A small image classifier, trained from scratch: depths [3, 4, 6, 3], trained on capsule endoscopy frames (Kvasir-Capsule).
Rows from block 8 of a small image classifier, named by matrix and row number. Rows with one number belong to one neuron. Each number is 500 + 50 x the weight over its row's rms, rounded and kept within 0 to 999. All counts start at 0. Numbers have three digits each. After the name is the row's rms in percent of the matrix's.
After each neuron's rows are labels from the 100 images, of 14976, where the neuron reaches its highest value: "colour at peak" is the nearest of a few named colours to the mean colour under the peak; "responds to" is what is common among them. Only what is clearly more common there than usual is listed. The data: capsule endoscopy frames (Kvasir-Capsule). In brackets: how many of the 100.
# fc1: MLP up (model.blocks.8.mlp.fc1.weight, 384x192), inputs 0-63
# fc2: MLP down (model.blocks.8.mlp.fc2.weight, 192x384, transposed), outputs 0-63

fc1.309 122:447558510562504459433518537443520484541534442552519590530502469600551534541475510531570521495448532453487433503505529555506457614478376438512536537485465436515446516540491451506589412547475527
fc2.309 177:447475490513476530490534506507467511529421504555472481381609452555563555498450531517500430519467497576507418541451500503443471518561450457559492640459525440542482476616500445561440502497569490
colour at peak: pink (30)
responds to: finding: blood fresh (75)

fc1.360 118:515527510579562448434510594485468548462550401505477563528516485504584528573446572534571571530454471541442494526494490541454439526558376477590560528411482427545538478556533494537537474538522538
fc2.360 133:465562572539503453470512559471512484528461535504444516420498519608569518565442554571543417507491460497509504501448481436444513471522451522555539637486461415501541468587454488496487434540512542
colour at peak: grey (36); pink (25)
responds to: finding: blood fresh (70)

fc1.377 107:455487561460502504516456561471493506442464471551425541479510494550589565542434472549558507500488456503484500525522503420458447452545430383483522561434485448503458508575534430528546502531569476
fc2.377 100:476526503452548463501427510490576522488448486468418519510444518581559567512509477517603429532505422415513496517462516431417583465476529505511487550527401497477511461551489438402496418521500530
colour at peak: pink (90)
responds to: finding: blood fresh (59); finding: ileocecal valve (40)

fc1.334 114:444504463448586482505505427462501529343467490479435589505527550464580465529479464572589501436496430494542556541432464510496442512605464419493420383471456460478485471548534433550519478552489509
fc2.334 108:513457509457514575579524525573497487407456424528531548559581529448557573435497430497558574552552444482556434618438531406465511535577544474526412461472506551483512462526516447479533559512498405
colour at peak: orange (38); yellow (29)
responds to: finding: foreign body (34)

fc1.198 060:481510572479470485504472475566549419427458480570547499348427515530499567407490536450461498505477528449503495418446534470589471570512496523539531472530463468515502521571447520615365443503500562
fc2.198 052:500507480510484508501468488536486530477532530497494437499484477508519536524599541484465538468502473593471527565445483540589511516530514487526580505489503334393562511539496507591465468393476553
colour at peak: orange (41)
responds to: finding: ileocecal valve (37)

fc1.285 059:471532589595461524486432429501456464544445495515481581532551521503514438418536458507538590520494483514492553459459490499504435483436442467501579522470590458477541415441551453497491466491505530
fc2.285 046:517483420532461490491487478451482555532429473512577485444519426449557473486459518498524524450498561548447525539442517493558551463556608512563496559463539397471532554497458524531401547510454510
colour at peak: orange (40)
responds to: finding: ileocecal valve (35)

fc1.241 061:404485579558518530544462538496497557478511590527463519437582514469506537525540471449589503532454543556546476475419487578443483476470563479540562470512388467489513486462590489545531471466464502
fc2.241 053:562521486481486544458459479471542522536377491539523509540505381522512501519542587488576462350475556516534461483560513462491511467493554607525533554505579348428482479464550476459458496458509486
colour at peak: orange (37)
responds to: finding: ileocecal valve (48)

fc1.256 099:453511457564579471534482539513524541517453429553457572590449498598641526532498467514494430540527435554483549488378509440485507486561488445508520532490447476418515533562561453511552487493537545
fc2.256 078:567487544443505541533432521548562563448410470473485547465482529472558549472487456470588464490568471481535514540382479437530537427511653488506504498493410392454505521514483454456409463505505439
colour at peak: orange (52)
responds to: finding: ileocecal valve (57)

fc1.104 107:503488507544481492488523587523520547447514465505468556517493497580626538508446504563577473563511476555450456570528513485438467456499474445487519554462469515502517473592466472526529526440518490
fc2.104 084:466592502480485528439497581492589486473528567530547521514429571599501540452459485497463511520522551437514437574537553461533535484476492493540537499455455491423551532568488504474475431539504530
colour at peak: pink (66); grey (28)
responds to: finding: blood fresh (64)

fc1.45 123:453548514530509477400488543495468509431523568577511518557506551590538518556514558571504550518468450519492491503469531555552454579598404452550555529394520440549488428493512506542501499550480589
fc2.45 140:428517557513518493531554507461477525567380522507432444391579460593574511568444503522553351460506455523506492470426477475480513473511465489507517621475499417498478490580457482565447466487514525
colour at peak: grey (26)
responds to: finding: blood fresh (65)

fc1.350 115:360506520505547420472551443387507538462463470612448511551530502533561478568480510577475502410474470530437539508479501552538394568562397441567465522397446514514520475555485500561526479539508517
fc2.350 094:435495552403462550541472513509547588552357560491520388436572450540543522467428464511505399530529513552508522507509441462415462424541516550482530491528477548426388498501503452479528554451482426
colour at peak: pink (30)
responds to: finding: foreign body (40)

fc1.150 105:438517494485608442482480487489485435407484471447411575515473524492557459577551467558631497469489466521521528479421517485435422444622452463521446523460478508490554423495523441488500522555496427
fc2.150 126:485519555469516526533447493526557479380515430469515568560446597472617506432489478557518574563506463398542484599436481432537551490573515508551431438469461551500525450470516470397464469580465465
colour at peak: grey (25)
responds to: finding: foreign body (31); finding: lymphangiectasia (26)

fc1.9 103:442493577482494473497534499494572497499430562533451532489538496560576561554512487499487439415541436475556542479399523460592425469496468481502446512418423509504475485569459516531489478518560537
fc2.9 088:536543454427469464518429551466591477471476494427441491502405490557535558545465535552497504529513443474404550455456528483438548428417537503424516463598404495511462543513459446496457407506551526
colour at peak: orange (30)
responds to: finding: ileocecal valve (33)

fc1.335 103:467441458500575480490575530527433473380525495476484638520571527505596467547495535581520525470469394520522521540461437518428383491573521398508465460406506413561501354524526483517525517591535450
fc2.335 088:469538561489483564500492521514528483411490412539511485554509515557590550482455475526498576557560450438496468618447472430538532512566448534548476497477477600454504501564518458463616475487454491
colour at peak: pink (69)
responds to: finding: foreign body (33); finding: pylorus (27)

fc1.105 094:527516561418561481539536460486470514503438486496370529590576419536583497547523474525504513437483488572456513502469457449400440536537511405460429521477500560470508505573557463590543483480545434
fc2.105 082:475552490620487457484507518450488456526402584480514504510520406541534563578475450522520405531601546511496484494581518399477514376484512445496574610513486402477476482521435492467598521464497508
colour at peak: yellow (34); pink (29)
responds to: finding: ileocecal valve (36)

fc1.133 113:372546616440525461444566517500516557466404520557457523528536489515582566519470463547501451462460509438534528511394499390585437475514438470490477480446448513473504503632544477531523488519521503
fc2.133 125:516548470424483444517428531444588471482471480451413525510412489570567554569464527559501463491530444469416557455410523464452553424427531507442501513582388527512486544511498468481453396496540551
colour at peak: orange (35)
responds to: finding: ileocecal valve (55)

fc1.148 112:425502482419552457507517479456492482367478516437468603542445525442573475502495530572530498445529427471510569512449488532452454552562524447486453463468479515513502439548508440542493496596542421
fc2.148 114:503474510487536549574486524563515502383529442521476510557533571481591535430494419533567557545546437450515442623455511449498506519610528472561460412435503489488506458513543477429477527543451445
colour at peak: orange (32); yellow (25)
responds to: finding: foreign body (35)

fc1.113 111:445518554514580490570498507568466515446416523510447541550535437506571532533517477575607440487530395525508475492468480429428420456586468432475505542440465501480512464590535488515494521504519414
fc2.113 103:515552591478480512470418534475567540462484459446542501570384537500592495482468522514489471534567461417528535545384466376593624429495499569471465468507411579414547516479532479381436462501468492
colour at peak: pink (74)
responds to: finding: ileocecal valve (33)

fc1.107 114:479474501475536509555467455503563495353491426457450604511482521446573460515489516552528495462432424496567549508495506545400500515559501443520404517473419499538492422469554422525522487571532407
fc2.107 150:531482507443562486562466499533525497353571485471476572608472612429607502455519477556578551535483420447527509568407505429486534510568540473541423385451449532493542437484552487434477497570486455
colour at peak: pink (26)
responds to: finding: foreign body (33)

fc1.96 055:495556508452561402401486477556541541492443472478508478531568357588427514459448500462454479430496501432448430514530424521484403521500527544500538522540515556516604461457457489466545538547508542
fc2.96 046:418497490566528436468524484500474451533538679549430453488506397469455554513563474517346520494488485508523543540555471572514462491511544477592714549525478407405513568489582504490468463485525458
colour at peak: orange (32)
responds to: finding: ileocecal valve (62)

fc1.20 116:427553495506503454463486508443519519453519540522406593539514496515570454603501550563542512415467467561443607521434473551428404568528455483544531531441448475615515528545454435537498435521477528
fc2.20 082:426525631414546498588493487531516461495395461534506469435513482509545540509445487503635460488528446489558480544528464427385454465537507502470523542508472524533475523560496430483560500525560415
colour at peak: pink (44); orange (38)
responds to: finding: ileocecal valve (62); finding: blood fresh (29)

fc1.197 124:401512533463519452443520573498491548482527508519443536526505505560604546555493544501525444510448448566493490545412444462480464538616422470503499484380451462485465481560464444528520514523484554
fc2.197 097:464577579486524495476452539427566462559439530507489417491460537642517539525419453486575350522564514434501459477501523497492554430455488533480583563552461431490485544513465479411497404470483510
colour at peak: pink (74)
responds to: finding: blood fresh (79)

fc1.16 129:466528520528516452438537516498496542412563539521543547535503502565572491558498552551528529505442469602466498514470451481522442540548410497555539505395501434548517446500494481534558476533478595
fc2.16 154:428527582518510480510543508465490507547434497505467481418539475595593500571436536519523367471527473549514486486407465437478513463531443506543521641474480438488493487582449473541467473488520529
colour at peak: grey (32)
responds to: finding: blood fresh (72)

fc1.181 060:558521496500593471467515481503447435531493493448456502451502480486486554540492498474593469549477524551490499520460489491447434415523568490478621444510508421498468446460431472506406527476474523
fc2.181 043:456504480576503472543520451491499488500428486500571518571521464543543527505501527517535495424428508543464500489470612479536437556496550485506553573464538357417481432511448475638499467440432499
colour at peak: orange (51)
responds to: finding: ileocecal valve (29)

fc1.251 114:397468664437542476516547502525432497446429500489396566477555463503631591554516482491560502421541485510560528472429535442507408530500468438493509549434482488453500445535549481547527512516574489
fc2.251 108:546517457436465508524420546523559544461437518434469440495421512532516573497515502514510462569569457420438530503474470392462544392430529553435553494576450565485497500506467421464459492449557503
colour at peak: pink (27)
responds to: finding: ileocecal valve (33)

fc1.374 063:514551634537552451547491471469513522474409589430493464422455475425536507543447478526528548520552507557536569529401409490487450528592553545576615517541512546538420459519502496581393474467510509
fc2.374 054:503527339564492518494476489445496516461447520532539537481521433519508513504557499502474509373535484579543495472528508441556499488468589534579555605509489367457517512470517469503348495458507466
colour at peak: orange (45)
responds to: finding: ileocecal valve (33)

fc1.358 109:476494535422558466558498494502541497373450493506447586529490562476598455501484483560570490407491428460507547535459542520438403544567493466505489479458463488563510441500507487557453517536538440
fc2.358 108:498519506463499566506461508546559491397538466499524530581482559466570537435479449534523564567529472423550457605431507418504537525574526504557425414463477513468526445504534443402546509538466464
colour at peak: orange (35)
responds to: finding: foreign body (32); finding: lymphangiectasia (25)

fc1.265 116:408568524599461440435540527503457473445526489490462548540534484532613545604474442564519503475498507511481468523532490508425456513606374461529539532412489433529451461503429487532504504502514531
fc2.265 132:472519559475465519464481496492526477556484508521442468453518471627575544502429519510543413514492478511517490525438506460516556507514480515512526611501474439498485497600457458479414434491546532
colour at peak: pink (81)
responds to: finding: blood fresh (83)

fc1.202 118:377565527563546452442491497431516500425573412516487581524534472619541530536492545597545527457488480553488524528478507549431458538546392479537568571448461442582471513576457418510526447567516498
fc2.202 102:457509586499495499482531522475481520529389535542455478449569551607548535534405464502527366485538479516538452527443522400508513487530484482519481590454488456456510473611458458478461510520555545
colour at peak: pink (78)
responds to: finding: blood fresh (79)

fc1.142 120:398506609458558498487531500504463520468449477498466622521566463498607501531493489528547451470516454555512573550350462466492383501561479404486482532437440465523528488545520441585513514558532440
fc2.142 104:512528501434504585537428507499553515520406440439476415496489452530549533460498418486627463527616435418497488542467466406426553424483541549472575507568487542453511482468511451405520518458499422
colour at peak: pink (80)
responds to: finding: ileocecal valve (44); finding: blood fresh (28)

fc1.111 093:468473522475504464521539491463499595431394550545481431535491483543563586495477469555488432492442477522421531480409471450478493450577499422467498598506458457434454448536480508556525534461510434
fc2.111 055:547456564474493544517426596483537512574323532527519486418477522551474515503468491457567453537550561519552492478513547459545569423481572495519615523476456297451499522538423498489485434495489463
colour at peak: pink (72)
responds to: finding: blood fresh (40); finding: ileocecal valve (33)

fc1.344 115:424525616464497497515526516481486526416442469563416587486556538544570564591478441535559440432519472491557529515327470388531523508477502477428446497401418501458532496605507460531495447512559465
fc2.344 158:506533465400473495517434509461593529499414474454437500508443461568574581534483486534514399500550463489441525478465516421451561438438495521450496551563386535467458553549492433487463440451551559
colour at peak: orange (30)
responds to: finding: ileocecal valve (30)

fc1.79 112:417529513485521485455546612474560588475451480496459473546495550608585537541476536551518423525464445478552540503367512410484522472522385502525525561496461443510505395540470441492427504443509527
fc2.79 085:509489531520510458470515565498515472520451534513505481455446581594482530509577476526578446523585520503453440519452508453627569425508560520572593536503459419452519511526378512448455515484453540
colour at peak: grey (29)
responds to: finding: blood fresh (46)

fc1.370 105:412482504466527468509523496489487525361522514493414582569543535464629488527523515543524471436474407537516566527456422548482398466565492459488418408467416545500504371519510442492521518562507451
fc2.370 095:509503455498503556556488534563547468375545383528509557552491549467542534410556437519525644555595438415540457593478485444510532526526497505545445436449485554495541504503557478454537475549472441
colour at peak: yellow (29)
responds to: finding: foreign body (37); finding: lymphangiectasia (25)

fc1.149 114:426484557559587504528547496517497515501459484485406554537489439527607556498519468555599411467515429506589522492445533405506535452534490423523504535467459514485483468567556430564450528468568468
fc2.149 121:506511535457514522503428542482562555451438549462489519547426591478567540479463499484474453499538438406492506542405474374564594427507572563489412483524404594400548495513531449361404490491486453
colour at peak: pink (27)
responds to: finding: ileocecal valve (30)

fc1.172 106:436524565497483483549466392459537536496484497488458582507479493577586423582560558590535519451488453525434600521473456552425393543537466464446542537459437547544457527496552480503469443517485555
fc2.172 102:446527553437533516602455485544505458462414431520490506456541483476540533481442448575585505517488463422610473581531513436421466486546495495465523512461500578501481453544607420441539504550529408
colour at peak: orange (61)
responds to: finding: ileocecal valve (42)

fc1.34 066:510461483485490516501424513527508572521484493474535546492621453457541518561483467459531476447463478504531444491451444486494510473552613501555480503450479546548498568441620543513440471426413596
fc2.34 051:517496444557523446533462493573525533489426492491565564425490407495462537509482525431523518442524532531550496508523505441415478563478534500524486552439499457423505496485526444527497493451492494
colour at peak: orange (70)
responds to: finding: ileocecal valve (40)

fc1.268 118:353518535502527480440507470432514497475552452552470558522494508563619523601483525548484476482457425546487495525510526586464445530555378455541517531460467433625524483525549405516495471580486503
fc2.268 105:409478579515539538540535527476495507493381496560523482433575501512568521488429429524551392476483475530559421560471534450465478471576492432565458563477531520498476448537576454491499541518520453
colour at peak: orange (55)
responds to: finding: blood fresh (65); finding: ileocecal valve (31)

fc1.58 083:449460419473536517420492420440565545486462379484464566465542516560550479519526544523672549481486451557466502478456434529429422559421484468509534526533497469581484518549472523591502365546407484
fc2.58 059:498511550515503492651468473515499463461513408512546535453526450427519473459457437475566509529499551511547492557574595452386467518548577415478464481433528419499450498509531486520557508543474437
colour at peak: orange (66); pink (33)
responds to: finding: ileocecal valve (36)

fc1.178 104:467438551507537457523554447495446508487442579534371534512553522524543511518572503499533446460491449547552453545416517448481346544642481389475451462438492532515550429588573460546513550564563424
fc2.178 083:500562447536499507503442525494508505522433467429541446524480393548514524576435490484499451592549551425437511528596457422412553418504466494469599557529479540447441459518448462454546486391500450
colour at peak: orange (45); pink (28)
responds to: finding: foreign body (29)

fc1.306 105:480568484461550443479477539414570533443522420481446535537480513613583510600497492510579466503540422501472572447376460483499472483529441412545505559434421517548505483526415434534504451531508533
fc2.306 080:529487535449469524527441529544570539497442517471514484553459514570555567487518466492584453585531472458503483571387498410551619466520553509503518520455448431423474511526416428444482506479451482
colour at peak: orange (44)
responds to: finding: ileocecal valve (43)

fc1.286 122:395583476573461491478485445466527487460515452566484552453482505560555506559465552616526491467530492518461486539531547552391414557508368529541490592445441490561465543542497460542520435550433559
fc2.286 128:416471553495505506520517514488474518482424475567521508387610507479575526485438465539512442496517455540597406579497500475448476516580478472570458589428526485505521471579583437509507528521520453
colour at peak: orange (56)
responds to: finding: blood fresh (61); finding: ileocecal valve (27)

fc1.49 119:387510543514521436516485414455508470457449467522475605463533487469560472549520537587500503412500431542545527480402480610423398545547445487494494512421429499576480563515541447550510411558491514
fc2.49 110:447532561432526535564481482551499496498353481502499487412566494476524541453464439505601509454567471443602471586586472423382453461563533506481511530513505584465463477525555418422527581529514400
colour at peak: orange (47); pink (31)
responds to: finding: ileocecal valve (57)

fc1.182 119:398522517513532477468486505421506495444485450543471591482487460493567445559507510561531467442440424525500620509388467554466425507558453465478423539409479503555528521548488454520486453566492469
fc2.182 096:446510550423498543579448520506561492482355481480465444435568485512574572484441417533653520493561442464529494563527491439398467445536544486457548476483470460475465505559503412500562552510507425
colour at peak: orange (50); pink (25)
responds to: finding: ileocecal valve (39)

fc1.217 134:424513596501534471528550573536477568409502431479464552484494504516640510529448500552538473459480444506551509539448454466467470524593437463547478513445505453485522473537470426545454504537510432
fc2.217 105:498569520520446514385483567426555523548412537540556442565446537630526521526467447455523421552589533455480464504472523452615607445503436556517556566528451452436474541546400498446511473452452592
colour at peak: pink (73)
responds to: finding: blood fresh (77)

fc1.42 105:406572461474498411525538424383518503447483525481454617485525456524596492530522557566493505442474421488507592523457474578477419511587394457485466486455453523513415492548509439511504436546497517
fc2.42 092:410515586413549507592473458495524512420398427515494531503529536497556557477453421554547511564526486424591455620511503422470484494569523477505478480474475563519481514527592440413494493569523417
colour at peak: orange (39)
responds to: finding: ileocecal valve (43)

fc1.291 107:406542555484501532513504507486512523475446481541427513563519579550539531524505464565513470422477539486492517491405498431601414459478431508453524480472413495485482524596539469518505428543540524
fc2.291 098:559536448465475467476437548479583481455525509448462513525395480568536567561485547559499497546520463458386525460464537446459566418407515507439516489585405505503486533502467477477433402471521560
colour at peak: orange (41)
responds to: finding: ileocecal valve (48)

fc1.367 112:368514614434522494476547498463493579433409502522423572528546531544560555518520487539486490463499475533564514506370515463536457478491469546487438553418481519459469511591519458554509482524561497
fc2.367 106:542555452436476464521443530452561478492446476453430494501416492568542549563471546550535473533517444460385540447492521449427544423424511503419504490575400527511491542522488448505460415475537550
colour at peak: orange (30)
responds to: finding: ileocecal valve (35)

fc1.294 121:472486579459562471488513525530434506449417491507445533462494486496588487552489473610528477440481472524564504493466520445477425514542496408503497553476533468529504448585520437515494514527506474
fc2.294 113:507550523437472544483391474471614536460454477426520501590428516546570522457470478494511429575543456410491549534426455365542615453493516547476479475536404599402470504464483440370503475504463496
colour at peak: pink (83)
responds to: finding: ileocecal valve (41); finding: blood fresh (27)

fc1.259 115:446503479467566471545527483505554528337479467404460543477550542495617483532552524534594564418476426451571592499467442510449435485547538430524477513497397474588528407428558490469545537557515463
fc2.259 135:512479521454555512528455496547545511345517446475492583614467608456589514452490445532561556521517413443539511567406500411481534523537557486512399407467430513486542469478506469402463491587499439
colour at peak: orange (30)
responds to: finding: lymphangiectasia (27)

fc1.70 112:411469507437578512578493472461522518346532487452455626494512516495626474473511485535571519449498400467496566540464548476451417513544524413508439415443438541539517433527530425496521486523551454
fc2.70 104:553502492524516507572520527560525450365548408487503555559476573467570522469527460538601584573525428420494474591437527448511561523568542438562427422414503549529553439504499493441514470535478438
colour at peak: yellow (34); pink (29)
responds to: finding: foreign body (40)

fc1.17 117:455588569515499476492558552486487525472478448541534558496536397623573548540478486518502483516458544536502483544455543455489451474544372465506535599428509425520463483578521440500493459467490592
fc2.17 128:474476544412485496475462473526541488498456488509443530476539465589574594473477502517571453511470469528529494565429496460462544544527501509506470573491469432520473492612469420508403416533560482
colour at peak: pink (60)
responds to: finding: blood fresh (74)