Weights of a small image classifier: moe top_k, 42238 training examples.
Rows from block 10 of a small image classifier, named by matrix and row number. Rows with one number belong to one neuron. Each number is 128 + 24 x the weight over its row's rms, rounded and kept within 0 to 255. All counts start at 0. After the name is the row's rms in percent of the matrix's.
After each neuron's rows are labels from the 100 images, of 14976, where the neuron reaches its highest value: "responds to" is what is common among them; "colour at peak" is the nearest of a few named colours to the mean colour under the peak. Only what is clearly more common there than usual is listed. The data: capsule endoscopy frames (Kvasir-Capsule).
# fc1: MLP up (model.blocks.10.mlp.fc1.weight, 384x192), inputs 96-191
# fc2: MLP down (model.blocks.10.mlp.fc2.weight, 192x384, transposed), outputs 96-191

fc1.157 137 [ 83 118 164 125 148 152 131 144 122 136 119 153 118 127 121 144 189  96 132 125 143 134 118 114 156 174  99  94 131 122 150 151 133 119 124 131 130 108  76 138 121 103 137 103  74 173  98 100 122 112 120 136 124 135  95 117 154 148 131 167 135 105 101 115 130 100  90 115 112 172 138  86  83 110  82  97 152 104 126 190 160  75  90 127 165  92 148 102 131 135 125 110 100 107 153 186]
fc2.157 133 [ 79 114 143  89 111 102 121 116  97 141 112 115 130 118 137 134 118 143 127 133 154 108 109 145 163 117  87 122  94 163 113 122 142  97 159 130  91 135 135 186  82 138  65 114 122 102 146 138 152 155 120 154 119 164 115 167 142 126 131 153 108 129 125 159 107 107 106 132 179 102 147 117 116 141 100 112 163 103 106 111 126  76 118 125 144 129 156 182 122 149 123 157 112 156 127 148]
responds to: finding: blood fresh; finding: ileocecal valve
colour at peak: orange; pink

fc1.28 135 [101  96 154 150 149 139 141 136 130 124 106 121 103 123 129 140 162 105 125 127 128 120 134 127 162 202 123 114 121 141 140 122 150 105 149 166 127 135  99 122 105  79 159 104  85 164  92 135 133 106 141 166 129 143  87 122 182 147 139 154 156 100 104 114 122 101  76 111 126 170 124 115  88 145 118 106 178 118 121 154 158  81 107 137 152  90 141 123 120 142 119 117  93 114 138 170]
fc2.28 141 [114 118 156  85 127  98 138  98  93 139 128 119 142 107 137 136 122 127 115 133 170 113 135 141 139 115  85 135  78 160 116 124 152 103 118 126  96 132 119 155  80 129  93 140 144  93 138 153 146 156 101 136 124 167 119 146 153 137 145 164 106 149 138 132 117 106 113 139 173 124 151 111 114 125 108 104 170 124 124 107 151  68 110 118 159 112 150 171 116 128 121 135  96 162 106 131]
responds to: finding: ileocecal valve
colour at peak: orange

fc1.33 141 [121 123 142 162 113 161 162 141  92 136 145 130 136 119  94 145 124 106 171 166 179 184 149 110 172 130 120 122 115 142 172 141 163 137 112 120  81 165  79 101 150 146 125 107  77 155 125 113 149 157 114 118 145 158 143 109 113 145 127 168 149 100 125 156 106 123 144 109 112 129 137 172  91 107 111 116 149 141 117 151 142  88 105 114 141 104 109 128 114 142 132 108 134  88 141 164]
fc2.33 150 [101  78 126 127 111 133  95 182 130 114 119 122 138 139 130 100 112 121 126 148 182  84 100 132 154 141 150  89 143 134 145 155 110 129 125 140 136 109 119 129 156 143 113 133 112 172  97  72 131 129 138 141 114 130 113 162 119 124 113 139 138 118 133 181 108 127 116 116 119 116 121 134  99 145  91 140 148 127 126 125 117 100 152 120  87 139 152 149 102 129 172 131 153  77 145 147]
responds to: finding: blood fresh
colour at peak: pink; orange

fc1.2 145 [102 122 140 131 129 160 146 126 122 136 139 130 109 128 150 134 207 140 162 128 153 164 105 120 163 132  93 115 135 110 153 121 149 122 141 146 115 139  65 134 149 121 153  83  64 119 109 148 135  93 132 147 101 108 100 120 161 149 140 145 161  75  74 130 147 138  86 111 100 157 107 108  82 123  84 127 187 134 125 142 141  89  84 124 145 121 129 129 131 117 149 124 129 109 128 145]
fc2.2 138 [103  72 141  94 106 122 125 145  92 145 104 150 126  93 102 151  92 101 135 145 175  82  96 107 171  85 102 137  99 154 131 125 133 110 151 136  93 134 129 170 114  91  65 100 136 132 118 110 133 138 151 142 100 153 118 163 133 108 126  97 140 147 158 178 107 134 102  98 140 117 109 130 123 161 133 136 135 111 113 160 139  80 103 127 129 148 152 170 140 111 126 157 154 131 140 131]
responds to: finding: blood fresh
colour at peak: pink

fc1.31 135 [105 109 146 135 123 137 148 122 109 127 103 124  87 127 147 123 167 101 162 132 128 152 125  87 176 183 106 122 116 152 129 131 150 124 136 128 119 117 107 112  87 127 137 113  98 113 102 136 156  91 127 148 118 133  96 138 156 128 136 149 158  95  92 143 134 118  70 103  87 162 104 113  65 139 102 109 150 133 103 152 148  83  89 162 181  91 138 122 121 137 155 133 113 100 151 187]
fc2.31 117 [104 109 133  87 102 110 121 129  96 136 110 128 124 127 125 129 123 126 130 147 153 106  95 143 147 108 106 133  89 161 113 116 136  89 133 121  92 132 151 183  79 121  71 117 142 119 130 137 148 143 118 149 119 145 120 155 117 120 136 139  94 134 128 153 112 117 112 143 175  92 136 123 139 136 124 123 163 113 122 112 129  79 129 123 157 138 155 200 137 154 112 159 127 154 134 119]
responds to: finding: blood fresh; finding: ileocecal valve
colour at peak: pink; orange

fc1.139 144 [ 90 124 141 166 143 170 140 150 144 160 119 118 143 107 100 125 148 133 105 132 118 136 100 103 154 190  96  85 141 115 161 115 152 124 120 137 152 135  95 106 149 117 157  98 105 117  81 150 124 105 141 140 100 108  71 106 162 138 118 123 165  82 111 100 121 118 108 112 106 155 125  87  86 123 123 109 179 109 133 151 118  96 118 136 128 103 128  97 102 102 161 122 122 105 151 150]
fc2.139 204 [119 114 149  94 136 146 148 102  86 165 119 152 139  98 121 122 116  89 178 155 140 151 110 126 147  67  79 152 104 115 134 107 154  92 123 131 131 155 111 152 116 108  96 113 121 107 166 161 138  95  97 144 108 111 101 143 175 140 142 130 120 169 129 142 118 105 108 143 109 130  95 115 133 122 118 117 157 114 105 132 156 133  91 167 164 166 145 122 117  95 104 132 137 120 138 115]
responds to: finding: blood fresh
colour at peak: orange

fc1.313 163 [ 92 110 117 133 132 145 128 153 121 138 120 100 120 113 115 129 182 123 134 127 145 109 128 113 188 195 131  85 134 137 135 119 123 115 134 136 114 119 120 107 116 121 139  99  66 146 106 112 132 122 125 169 117 121 105 129 173 124 156 137 171  85  89 130 120 106  94 109 118 187 143 104  86 125  93  87 175 121 133 168 143  73 128 136 163  83 145 131 117  97 118 132 110 104 126 177]
fc2.313 175 [ 92 112 152  92 132 115 121 112  84 152 111 122 156 112 123 130 129 103 151 132 161 122 131 134 134 118  88 148  77 154 121 136 144  84 134 138 110 134 132 156  96 140  89 136 124 119 148 145 167 117  92 151 114 138  91 152 153 138 144 159  99 147 112 132 110  91  73 147 154 131 121  96 131 144 110 101 192 110 114 110 144  83  83 133 176 129 164 171 121 127 113 151 105 159 125 128]
responds to: finding: ileocecal valve; finding: blood fresh
colour at peak: orange

fc1.82 118 [ 95 139 166 141 127 125 111 131 112 118 118 134  96 146 144 133 180 100 112 124 129 167 137  83 167 131 124 100  71 153  99 108 124 130 142 112 113 108  84 144 101 123 130 139  84 136 129 130 160  90 154 170 111 125 125 129 142 150 129 181 153  58 136 125 138 141  95  95 117 151 144 118  99 151 113 101 165  72 133 135 178  92 105 139 162  97 132  78 128 119 140  91 101 146 136 156]
fc2.82 091 [125 116 139  91 127 111 111 142 121 122  99  92 145 120 142 152  92 150 124 119 180 139 172 151 121 137 143 107  97 151 151 120 139 118 107 123  95 126 131 126  85 153  79 154 144 143  86 126 127 176 124 118 144 138 124 122 105 121 129 140 115 153 177 150 118 117 146 139 149 107 143 126 162 108 134 113 127 133 151 128 123  86 167 124 121 114 123 223 118 160 107 127 100 167  87 118]
responds to: finding: ileocecal valve
colour at peak: orange